{"qk_norm": false, "inner_norm": true, "orthogonalizer": "polar_express", "steps": 13900}
Rows from block 2 of a small autoregressive pixel model, named by matrix and row number. Rows with one number belong to one neuron. Each number is 500 + 50 x the weight over its row's rms, rounded and kept within 0 to 999. All counts start at 0. Numbers have three digits each.
After each neuron's rows are labels from the 100 images, of 14976, where the neuron reaches its highest value: "strongest on" is what is common among them. Only what is clearly more common there than usual is listed. The data: microscope photos of single blood and bone marrow cells.
# fc1: MLP up (model.blocks.2.mlp.fc1.weight, 1536x384), inputs 288-383
# fc2: MLP down (model.blocks.2.mlp.fc2.weight, 384x1536, transposed), outputs 288-383

fc1.242:536487532500528546541418464437531448547524587523636517497469546486543562495414470488463524648548621511555505534562485482553454534491454474503522492456515507513465547559525400444456389453426358481512422501478506531530484538528464413485433456479519536409492514538448482506536536458505501526
fc2.242:416494480531542501508472645459482553549458634521527495524519531609446453512568624513464538474516419537529545481493532492405545464474521456558453476646472501540544487485414573575522483487464583489517529506539444462493545464529458553505572489480479516457562486505589563466388577577494497461
strongest on: cell type: erythroblast

fc1.553:441441576548466513532530463528510438456466471579520513370533626541546497485589452502484530513497474517341429456465583461541486445465541457356469458529497418505610581560491531592468510450572465491581519580375576497456531538487517428468402570486452504528579537523457505449548509452433503491
fc2.553:601522435448503493377464459590535502582599569464522495478511499434454544525427565538545544511481473370522594423474490492463497550591502480541473596497537537544449444548522597412460483514464457577517537407488369485587500510536567527463537519414511490547482523583557480500441484529549495468
strongest on: smear: peripheral blood

fc1.7:510491484464494504485533514420466515497440583464487601452524574450498508475565513499520513509455519541548484485549493561531452580452486520338473499530512397540528563463403420463533512533504528528469502486530461486569552490471597527514520461405528494476566534458511511478409586572509531415
fc2.7:597495456578538494509490476531541412430537449496526463606506430483507500412481495478532518444533406447485521505433468489464550495505641575518439557481559582427458579494593563543444482573553460534541526447472570509388466494556555519545478467552482468401489608483495440555539497526418443521
strongest on: cell type: segmented neutrophil

fc1.140:495519454507498418535553478390523532456576482527477483521476481507483515485448572570445442512431552468526502503491448502486529504518573562507540400512402530506501516426549349441539509515595542479432515557442545496470570508503442484518517558423515485583486479440471473569444465536500492555
fc2.140:555484488426552527543480542539504527448522506587573512515616544433437505432551551410537441517608535552510483477470466495504530432491499466575542519440509468524433503575513445610516484392528535531564488470457390541513495491511480487489435516490492506428602538482577456357540441533462545508
strongest on: cell type: erythroblast

fc1.660:458447526580436520485594508528465521574476452570522539468469488507512532484535553495480466525493513528541411480532633450599581430447567531452482582469521530561476578597423520525486390578529553530511491513401659478484427344461500555490456497586448530479528516528591501503518499504480468433
fc2.660:470465413492520514513511503479416512526418385516468576434448473508449537498476500472535538479483505515620534485532514554544371418515504411537448457460506516494557517543510479448543485492527443557564539510512566533438460565458445517471489502541558557375491569418512483544490501494576450522
strongest on: cell type: blast

fc1.305:384461419485479394491469478546524452410471546550512556453568538478488544545513592566471559577495498478480467508510579531415522440428406519532420486433510532513504442499487516553479492466491513512478555508488472531479542449464549527508482568536428544507478520399490516557595495549481506575
fc2.305:476482473504568453524553533513473559457506488484522528476370464536487451519474480511588470529475590554458525450590422484435469514447604415455533438492505575423478463414444385456471536505435471489554424522478518414562525501469461534445479457514475462567581515556454441542502511552559439408
strongest on: cell type: promyelocyte

fc1.210:436471477562540534545536499472469597423597498521541483435539451431544546413385446464470550621421527437484616534441462559504561629466489520503486478599559445522385586535529445481469527454473556501425541472466464480468493443513507479488597501446503479489490468546443466572566405513472567509
fc2.210:579543543475454555407427429497476488514561502502467631526518495448543494440567491480575549408580547497435468487550514452501469459559539417490481480551441569469578564641557535488472394540485558442590445430567489462513498609466548559529341543577521489492517426420540459546491496541551494490
strongest on: cell type: erythroblast

fc1.516:512604522435569575498456410456520464563542541539439568496512459537506543435557514457479424509527564525423428493497459533538552408511509477470404453510389514559420505484574507467554532482431530432483438510568477510508476427501555451481621505567534514481472506533520533567463573429509472467
fc2.516:512456534468550500524499519558478533476479492520567566507524522405594418449469542491469491507522443486491503551486472554508450505543533445475431469491500474438503456591533480545459508498556516576506452545458487607530477466551499456471567513543439503473479492445485471443444451462462504416
strongest on: cell type: erythroblast

fc1.48:466507493501486565539496504525492440496583524505488557443434441543600518490539431476484503469503484457429472535445529481400462545488555465373619497465471465495456527523416469384428551548579540437562441498473493531526448515532472506557580496406461502533439497498491456553426588576549520540
fc2.48:523504440589546530497419566508457489448428516513626476474501568476388534486556449483528445516566546578516544437536491505414521452540467466581521511506510510502480399491457487491486533558540458550564482409456503466519508534479565528513506520517522500587540482427524543463521440463615499455
strongest on: smear: peripheral blood

fc1.62:484439464467462527511483486406542462477463477501473547521500510613488501426448459560534475627493462431531499456433578467431536488500589419476539542468489468541511498491511490539516443494504625399426537487523382536566509525511493488509479588492517518593459444454459449536537521482544482625
fc2.62:460486518545477479430593624452489478575444411553547499489529443448505490430500527521484564517499516524563446535578477551589433477438507526493517431433517470431580553451452491472559512544465507647464512524504415512531471533496551502529560430576534398492468507546434473506447472544538468602
strongest on: cell type: artefact

fc1.703:540439503527528498411531532472578484487521536490467421475408585521391427516517498418549555569532518491549414519443417449403480562575526573469526469588426457570436586506508467542442511488559513432472607523500322442533548445488515558487425494566528584523505544474477486492545479519447577459
fc2.703:491522574468539493534526486557512573518389553527540536536524476421590488594535572583495554496467397401404515513507551502513537554492465486456417503459529464495580470533467532434458489415512498388473465588444519522520536504375482482409438507545487437401570411421463511517503516516505549347
strongest on: cell type: promyelocyte

fc1.388:503463577491481556506428509541465527497480627429468519477533421503512591412529460352408401495534533438416515475547405488452477538498526515483480490429660564486571485521552489574407497439500430527460558565498538565607523467484421582558516506483495478474484496551510507434555500521499473567
fc2.388:591468450533545540522533486437533429493421438557495500516618519539516442606528489578606477496462518494548455463487593545535512474456577402468536553508511547570542509521488445477504566392433442449525521555577469443434555501501549410437417516528461579427557435465482551495558570520536420446
strongest on: cell type: segmented neutrophil; smear: peripheral blood

fc1.157:461483458502526519432550465596485554472522533481494521561492485563469466542477436466462507617367584578445516432505478471567486479556538509441561533344635496504539527540454493427549490541467574497503512507565462465507516482417446514497476519523486533440445511449472488486519412441538508500
fc2.157:585423506494526648540482549471454514489591535512561412385487506434545502485529495521536587532604440500553452490493616510514557591479495545515496576464418569442515525497538490534481529467562432454519509573600541512414483574498495439523540538483441500561442361538484515520521515530387513618
strongest on: cell type: erythroblast

fc1.341:402428561478521496423505518525532464422537495477458498502388521537549499493460411553458455442518424517471562352491440462473557515497640560500509466554521520571441571581526492509436439440549488513474473465461494470483516530530406400466537519482554450544488585453459510509524528547517445545
fc2.341:479478541481479558517578529504494538467426437511430611621464385434543559554584490584508513452538528573470444482470498557513420486526412511475470448544504412497473472424463547448552555528436577516538430469469415532461488483479511572434429564494503492538528508473562505475488526494462541524
strongest on: cell type: promyelocyte

fc1.738:511514508400537455473535589410483473399580595611485457483483576535541610419462446496497507449509493459415537432587464522483515476465548567524551557453513555494400567463492401577523485471533531511483483457534453539586514488471542554372488463545466420443422401548423550469559542502494493548
fc2.738:539441437506494522502473540534481449466418517495462508482466539503539480527529515540480417558465439536533533408526602476446611524504576498527548508440493537542481469484435496462519497455600571436436478455508531469536518529508420526446559493474564410468552471446495471533479470561462467452
strongest on: cell type: promyelocyte

fc1.635:538493496502526467478460558553516491402526527440404553454468468513571431484543533506469455399509428455502483464456512490456461486529506499597450452386440517545469490493495507548564592453465518541509502491506485521490457402570467534470584507422481517592507539549551513452493528550537572526
fc2.635:517568452541528349565550512492495472487403493493513538590561551411508420624538474488404507488529523504557507428469579581490514524533502497546515440406548596464561561481526514538540415574475433456490466459475534524571415627503491513492433506451515547436525486496466458518529484561389505556
strongest on: cell type: segmented neutrophil; smear: peripheral blood

fc1.112:504642448501433546494514431475563503508527498461533461480474513413470450470504447563553549388563481523541433520519489431515585528522399493477535526532466604487487497579472508459565507506587537546563526481506415537530516435418570494544534637524524502431545529569520516469460590595506458477
fc2.112:492471539515547544573510522540508573503463458539549463489464496539527549445476485492534492551510484449479485512486465552489423497470546489500524453488505507460553407573402512413442539473520487466501482517418522461451495592528367433518501378545585537563514486412544500515502471539482457512
strongest on: cell type: erythroblast

fc1.145:456476484488550419463547508492494475476498477537430510482491429540488531525486451564534536412500528515466548470481489567504371539491477536518495485479567577547459578525557517420522522639481479518455509549588383502449468439587558512464564459532435423493505554461477576525457495522322473493
fc2.145:491539524531479537505509446554492544406501515446516493508495410552469532511541425560429420544482495472412457502610478528518503550557449452520450539485414449568449481526478439590632557499541566583542539546478515427547563608522417541538428554556473509456523503432470463456481511574484494433
strongest on: cell type: segmented neutrophil

fc1.118:449523528548454486498459497469543416488472496468518527508520578467424565536510475489522519485545492470502517405494551611437496397491440489405465578522427425509492535509553483455539484540441512440479477492588378600473573470503517508492459691494649534417462576471517510499493507495456455496
fc2.118:563494539458581464445477573580534474419538568566495499445478528511454520398521486540520452495471546509542540544562627482491350472533584506514439525500463526470476478494546515396558484535533492416473536481509630501486373588546512439553473482529540421481549508345466508527504534466545457426
strongest on: cell type: segmented neutrophil

fc1.365:567514480526510454580517454454473410492452511483552552423475412518559520523504451484491499402611507584395512464432424519532534476491535551523453405548412516525497530518456519535599571450539505499489501528494459492585507557488542495584498455475528466473546556434548437496450486419525371466
fc2.365:481563427497456512566434579538385582529378492515487432566474474563420516539424459511484427549464434450514503454479508532522505537509519494517552549410519567525401456461542476582472605397494560435515493471465517517468494445573612514523477476449513430464455394538462527494516577424491370569
strongest on: cell type: segmented neutrophil; smear: peripheral blood

fc1.511:488393516483527434555440493397468530504479487535536497493458513505348447491525419489422460544509500475475547551497500452506500416373559535509500544483423546449537490483586451502628428512540559576475494503443408545417464549472586415515552440520429422616432503514532558513510497441442496494
fc2.511:518453508528449504495498572456559595494496454455478450462515492481517496531546527529537472404501531510602524548497550519494484476508499591480526464478500513478455440499582481474455420433457425515443509501543502504458488501468527430530652463410501465532545577437442476501508520522519421590
strongest on: cell type: artefact

fc1.16:616508427523516515502502511503536565521511490569457472551484456443458521499459530409543519439492476530434536491563558527583502452470406517511525471492553501469471592440489531473510528509476545527408501479475584478477511470526466572509462502437536462480485552461513546544529544534484456536
fc2.16:502400573519530439535523567452538563490585481419430539456505517587599527467488463498545474531479527534506502496517425463449488467537499521496436588453395492383494501570486426540515579427554386456458500547453570477466526525501487421571575503479512477350509521505411479412519566467471513588
strongest on: cell type: segmented neutrophil

fc1.53:498557440499497638513525486616488511483497567543432495528460482505539562502472491449533528514514495433431484421379571513460548480483576583523498603507583415489429570457537564453511514399524547515565537546490505532488459505503616537579480501525464490648495522436574435557516530532463454470
fc2.53:475451526582469442489445575548472573506520448480522501506401618474451613484462530569538519404538507543548426556477525551449535497488556460515532401576468573410521540435505539526431509547517497487499499460530524446565560512520507438576492534404447460449555527557462503368486469534444478522
strongest on: cell type: segmented neutrophil

fc1.732:463500511582507447356479477420495503482409570600480484454513536466602539403478392537455541477523501499559592429555549474485460512445535472448484564550467448480480510477394400479501499469491473520470547517568487542548385443492581466431485496556560392458455509493515511516539471511430565576
fc2.732:556504475547534544543459433598484364439505522559480599471497490498479506438477505564505519548475521408586499536450555517499515457483541526446491485491453447532521502368498515478468650486515520408486429568433492457450445529531620577482544482525506479541501570426496550476442678565469505478
strongest on: cell type: promyelocyte

fc1.235:460457468457510517456512384377454408539498492564462542543497524537399567412563517473401509537536451441468457471452507431568439555556506496428544501559583523464517538540555467560489498500576487556471482436576413545454544458518502542581494408486424579519542475543581476458559622563494485468
fc2.235:493528489425514458507434581482583506524444558493550450504524516419519410525554476463356408455518484467422439578518473577495500541519488512475457407526453443540492591524375548436569549521472438585514507461469519396463484533471508501513408550494500410478452487457489530471489494457577612567
strongest on: cell type: promyelocyte

fc1.632:472498575445481519453598425539500572509533521475507376522510529556502397510444470496455525543458514460503494425560419368525525516522503568484443564586483550622503524520469503419520600426428493423514452574484534499499410487401525452502449557463505534478481508561477505487485576476526566507
fc2.632:438551414517450584471473499536470513504495532528471474507523518455518594449372474528505390521463522570494547518575528511432492574576497568594531450458476483534553483441540442551559458515571540513464501458533491463375496399541545494610546519491507594464564432481525479516467580474467592541
strongest on: cell type: promyelocyte

fc1.378:395547451590585465535495407495527436498478463537562520546607437482431520454550460437439511408480508506495496484551593499496537422508384562419516591520485533438482470577510526549592448468480458569544482564512417477486546455554527561587488457503489491521542448511540520514446433532453482467
fc2.378:481407496474595540501445497546496524566432492447511430476476548577516424438473448369393495514537468535491511547425533558447551484581445525434475533539472547549411501490444554535421525501449458544497367540419514495516556578391523423519533526482517442596436480471511538535433572603547544418
strongest on: smear: peripheral blood; cell type: monocyte

fc1.356:520523536564447531567503533508577422553522526511529495542500436493508527454476423603488510355448574480406490547545521495443602479493495471488460490486532526420413534553483543428531469503449452457487516556548504483513420477469494471488516559553452503527498487477550436545547533440502489491
fc2.356:470555389588503567553490303510612458534414503439533524524397411445451515490552585477523550584545494488420448513538494473561455565529397429450505508487562351519396531518466536486516571469483522498481459596423493468523571468466450574594425506543528558493416448490454483544533504559496429520
strongest on: cell type: promyelocyte

fc1.38:486546491435476488516569508491561453550413512515518501550545510383506504527486557458516458499456524497447463521501479555587479446447590595482513543540505459568399524511483446490502493438578527511575483437509457624462552593440523449423504468469504522636567461502522550454491490592414492389
fc2.38:465475417555507517439510480490445511550549496501524477639511451533465486392488424549434571512509476456561564349523476461405502502507431458563510489491519561404456604476435529516545458500509517402590594454482602436509577438485477470470458444517554525489447492418512513459475547579497565489
strongest on: cell type: artefact

fc1.469:406544452546578508475554441492438491440485599442476564403468474516417478521498381471484457482490572533520484542438502460514470398575507442406573537468435567526640493416508502465452471457445482460397498481496534429467506522565457549545454476497527539591575534473513554513581539462495617524
fc2.469:607535562441495482428541542501529524494513483440578515510444599468423439482491533475468572584537568460523506371516497516441546567549512439522504491439453464538540575494459533481465590583507427459582529537487451523528494436528516408459572421415433398504543496584550461489425545493471394534
strongest on: cell type: segmented neutrophil

fc1.243:547453508536538571495479545532507519514470474545506592532492550477457437558411550544543545485608534547466496541557516466433567566484443466490564549533473523539453553516435572485443516431473592516520482521475601511472452493452524418507469603544387398467472597478536457512459432460583466500
fc2.243:518460469439437427557479539488545464526585481492528506442485477429524491497483552514461485460500419517590493490529471607510523407576489485491463477465491535480507491442548541476544591486558384547508476480558421503512473487514472471482458505463608500518544426500515544541534477540489554482
strongest on: cell type: promyelocyte

fc1.651:547571385543466486537510413430479529459351575518414375435544509442443489502412491508446409457480522483538558528538538484415484547460466553522532473455546543467468574498526500520577546540516512563499533478570571505434448522549475503529492412436479499524506441464564505481422474499496559540
fc2.651:471507528471576504523533479551486542479547532552569503556508519476481535475592425560579460484514526493544467507590566479548490460545462489443424422463474557520528507534470529532496478489547494444560468457467469486456486524460539452449455473556592515498544511507519548526476595421442464509
strongest on: cell type: promyelocyte

fc1.25:462500487442433520558471497611407540576519552552480498523511551624495495537502561488466488413454536479446459480520531479484573530458432468502530536566440536509463490412472507356517550448518580485536569490501522542480446424585535502653467533500533461486540434478520506453453524448471485506
fc2.25:438454467418504532459433480582420467576461452584512591548470523496547572521524506502427559465507515520441500471510473629577513485539515552483440442516532569493486493450506517396518487487512465510523410486498518487492494582443502527489454508565580397461491530551497542494564483575489463517
strongest on: cell type: segmented neutrophil

fc1.574:543576471481525450613550491566555456497551497547527476605515501420484479560416482542520482591483490503484528521505621561463513551418611503517467356575446507551554544481566558483468516413531423373557442501514468488456530576472463550503475420428458549549570487462567509494488505521451455486
fc2.574:434571498501455537482523545560446501523507523488414582560428488465517446410440444589465494446576602443425548474468495542464536522506437454452511473479499561435468413452515486423580565596459502425539627465424503483550394432486534475474534606547464562576426465469504438505530554480548513581
strongest on: smear: peripheral blood; cell type: eosinophil

fc1.670:479537488575510464394496525500563519456468497442468469521480411444483513478493615407453403528461458470451476532430443413487513455589530369521565429494508504470487400452468534518539542452453483513525420449490449512508519487549442489564518530471448478461490545469502596571492456526465610447
fc2.670:452444505442488445507493527460528535488566462484538458522534529528453480489607409448549494508561408437492607435610435540511501504573541533500524427472552489610527541521598641517497488524464374548548561440475512434474565543573509518453440460527549499468490557453417477475513427533616516629
strongest on: smear: peripheral blood

fc1.209:471533472496565531433531491518492475532494497441509505481434561489490479426523503618500453451612447527464498429596408540468496499472490540431554462521543598557367507488504468476521593445554431518366465525577501509508506521520480517539488514495434442599537518499527564469556450569465444509
fc2.209:509538552406496450538542493535530570540450504486550491507435534455501459522537492503425502580454453514471515571515463440441499519484521490485446434564594481537593510528488489555587469555514557395491501487470553480444499419442429420464402554451499514514513492489479469489493467506552484574
strongest on: cell type: promyelocyte

fc1.710:418428508405552518482483489475461481443531538528519482497595432561519442528576489487511531561457404465578503506500523435463414536601418480549445498543455519494510485561565485476586461505550503497673405474582444475510560388648497570596535535572507567469462465465448489459549506525420475462
fc2.710:511475614540420530470552430550522546457513542438424559435474590510575402466507484515435458520591398522457594542505474450501509588451450527471522502529490489446507616390468543462499501430447503551492505553454470502417578534463500504474552540558454440539495483637566481488511476446503480500
strongest on: cell type: promyelocyte

fc1.591:483439445492474438511586616503445473519363511500512547500548456464550480518515529453514457443540468539506453478511537558525481485540541501491488545562429412554540466421488521552471433433506457478603515474419574517551539525509527535452518464427507544558491454491507588578524542533536463530
fc2.591:500554429525454577433439426518531520462538607519465463472514502435459469441445416583381552513527563515619473455542453492564487506511483557469511545459480581435519446486478402469455512533496481561539584501539428493446497518484529526566506480484478447487537540427513462483607467481380568501
strongest on: cell type: artefact

fc1.567:469426457549599502502577573579490441485417490491512458507464467465460454544507517386553481541519509501477443557539406430531514496512569549464424571471477536534573469444603458526480509432476486493507563475480542483428563514610550558480521373432505501453522489537509410514516562439516414569
fc2.567:520461480478368551577496500454530467509534438498508471534514533562447459498477431539504415414472471423442483559360551587543493504440498435581485510522558410456454456539462461480481537539502502526548490443491552547464516497390461500484478552586479481498512460522625549529447470567515463553
strongest on: cell type: artefact

fc1.449:469514485404460430467402497536531459371624523460435452455515514512514512502435415451503481485493544486454486491531410546558586551518435485570473498454508534531537412500556471518547391536528512515521537475530432540615575536496539449516445543481568500462486496521498591519435437487481573526
fc2.449:470564511581489492580508457558485527497449502466579432494400524498579566492588501512553521624396543468406550444467481480490507478440505486544605550437437478522548463472570582470471502495417463537472502493479577460543503495526485474448397494497523554454506558518438487531511562514442458495
strongest on: cell type: segmented neutrophil

fc1.532:465491526458526474612446528509500560446537589513543474445524526484502497474583549546403425576518512575442439538516462523531489441459529500545463567508403575423522505495473553530540378580452472554524646486469509534497487573511538533533550605466488442427543576453532543432442542472429443470
fc2.532:456482501487520445515476463560525505517487427540461552496549485546523391516455483541450656558436472409522548532495555425545515428570539435520543447428485456554516574613524599477486485549470517472476517448502423462436503520512483549428472448547538481463498521445496441532542560529523423520
strongest on: cell type: segmented neutrophil

fc1.294:427457540449467528418498563532494458535511523459559493456540552583548504488500595471499485521494446485481516459535594528518476586416584454464426458509577557512537493488451464504456454515501555485508469391494510551467537447413450414477551577402505500560509492503514553543479411488516449455
fc2.294:569499520598460481534529486432534494474492417497464502500506420493499443472544440523497535437532452521541497524484443506648458487515476535545507482477454527405533470457606487513478466543539562554411467466419480533448507419598513515481511550525419546523503483557470550452526414469544516445
strongest on: cell type: promyelocyte

fc1.54:480525545509499442434508478420531537492539482485503480553455506412519521538519401467472463511509490487459491441436509561388453528386499487489459589494434499535520531513443428512496484535439549435532485477576537420503478579398485387532484577479554539589472603473476611550481456502553517438
fc2.54:438511513500431551535478518517447491466539554524465478487467500550439460480541527498462482526509526472498501360542494495498560505511585525566513447595456493474415485500416519502486540453588545431446497503461466551415491498441580542504504458626523528473335481479568436559522596417580471513
strongest on: cell type: segmented neutrophil; cell type: band neutrophil

fc1.105:551575483480506480407498404522530522502507528543562503437441578452555463547504528438468499535436478482479423595542561493483591546472466428533514516534491468435523477527441532483522521490452518494512484461441385443500499454548552471507500497551465522510551532523472495599510417471456513502
fc2.105:541568577521428424489478520473484484450604581499363583455522479545481569530512501384389519498465455490609599482552531608461367391391433568527473378458455493478531544535524501552505458446606468460491485495535537552564475479400523458493506437465541542454488507527489431517508410500491573543
strongest on: cell type: erythroblast

fc1.68:451408536565539483535523593455451450445537524445557445406453508542463509505518538461503486508402487506540548493441445534477511483525554467537546488534425475487593443413490474559493518412477547533500469477491485609410515475497518508478591579484611446472460493481520468616504485514475530519
fc2.68:522497529473468477455542621526582426482552566504443448551469524522550479552529454619397474474536462477509489500572456534522463486465489485468432492527494538534578438554441438541443426520451499383495516595550512483545584469465475509479406503450421537529553514501534582610502460453451473503
strongest on: cell type: artefact

fc1.55:457493409414548476501563571500456519464442478590479569426557443537604497504490455581496488551526478520425474472436557467580555482406505571517397440475520525477513497413519473579491605457575529497372501430582535566494441478470506477394507535568437401443597539531617577493604482461453548505
fc2.55:558530518571461494564407527481556535529507481527504501560512461504380470524607484436506492493533465485512558469599527437598509590566562409548579558478422524643517461457498420460454476567493459520581511414487393423575601568531428555548499521563536504539473437495463482464422501570480510522
strongest on: cell type: segmented neutrophil

fc1.721:405500565569585539427503503537502519479529580460527566468554590575451571392479448476451501508477439529406532499439466471530472486446470581533531518455549501566522563513501487452464474521438471437493519511592486516607549531513501521514595446433457476533465601517496426470484503463604558392
fc2.721:501475466469397487533483610485539475476449543500494539480547541455454567524546441369425503517469508558521449599542413567516470448563559402455530416539410515411450489500454534571459568459478426556537510515456498415459480485431485488432434525496560484424500559501502519482477437447395457498
strongest on: cell type: segmented neutrophil

fc1.513:478480513525530499408521456584499566494468480504520461432409539527427558421410456485667512517517474511460444554569462527451533585464476482483475569550429442502466567520497375548533454451448469448490522494501499483413520502476471522440546554567568503605515453520435523548473584473485444592
fc2.513:570547495518557532440432553483464543429497495497481599534492490477514512513534483552520465504429555540559466444639529443481508587511531498573485468481461450619500560418595435542518559394553461427465473445472485474584456492486518509555552582459503577516526492467436565523487523557440550555
strongest on: cell type: promyelocyte

fc1.138:479537596647544438490469570491501523544478500428535547602519500457588492428490462399600515461469527478480547483568588530510406449561448529486558548552396425551444460490535521510518583375574500500543508444536529534478522386500443412495483550488557471491538491589551507478548536534479480560
fc2.138:519442421487536529537576398476506548456503403558460568345528458457401456588432527468473569543502567433608389548549419482501521608412491433486583453425536499548483534470571544502488535453454479567494623384453450465505452509530517580498405474440485516510521496430572478404609435441476533560
strongest on: cell type: erythroblast

fc1.515:494434485505424544476508520508517425498469541487503508455599471537531493503427492514535550452578448533471534535493494433569584588532553412506537545489565381399482418459511462577407536484500490489504563489489478504434477460468482546493515531473418511537452454458495477391420549588552479471
fc2.515:434410573544562566509513461540501460531564376446465530510547457527577500469416470538500496509471529459509556592471485574566520462464498585500485516489480452482480506381485480475565508414475532482467473455528550533525485560495506468520445455588456509525507484470565480486511542517539518421
strongest on: cell type: promyelocyte

fc1.392:562477546499560410500558528427491442425474544418507426512548437498460524567496487491436437528490479566452454480491471477480553558493567523408497532405504499455535453541455575624476526547459400442517571412511510489538411485487568478518516419531567498505438570502485499469570507484447515544
fc2.392:483540509549457444527521428463460542516470501556491472491464495362451404528495509518463522492511512564448544621480509577508493554558541505626471423641538502595475524538509486504406492571554504461517558518486461470524433434417434421500496545485571530387607446482497433426423501488559512482
strongest on: cell type: segmented neutrophil

fc1.582:510418452390493523478628432481506462591464479445531522427520516512544490504538501554521548406489521618469530525585522416459531455504598523487456506529449517442569607485479479520525426457511558525528512503450483564479416505453483514522517567433551503523451524437512487512489558425538471501
fc2.582:509631490467475566429469509509574527532543445473589509603500513474511498479531614440558625505473488534467475466450431535543466552470561445536566464481512557562453454425531541464512502548503507482482576502515498515500489434553572454552477455526579470515529480503459445522525505521431550450
strongest on: cell type: artefact

fc1.631:522517529467515519540442514512526484523519540525423596458504488467495572518467477578475491453424547423425521580461497464531508540478508457540504365537425465516578510563489470534448443446515505506500506461552489549536477443519464462459510518433495536490491495582532592491510469522400570541
fc2.631:548447512516568403446511540477559456515471386478434541439474478464491523472548415458469491485574494589544480503492488515600465562431526550552523500476510570480481463462416607511564499525422456536490499531444454468488481505452511573476536503468513483546452551564543457488535449593479552489
strongest on: cell type: segmented neutrophil

fc1.102:418523469441542473498448427500451503549485390491475569531432462476476477550498517446553527606482568513556541503460488466569536584482426564460540507574487490567509506561539499429468492479451497466439436430502454479376603486461480527601505553523452517439496513542460484453509596439538567477
fc2.102:511542456431544420523426479497543504541566566432456500465481578515528541508472557450484482446579455501476452415488482601454424537528530539501484431530454424514502465410404478537518511508530411531441595565462458546580492507510522533506573546479599501531509405412559559416489560562432464415
strongest on: cell type: promyelocyte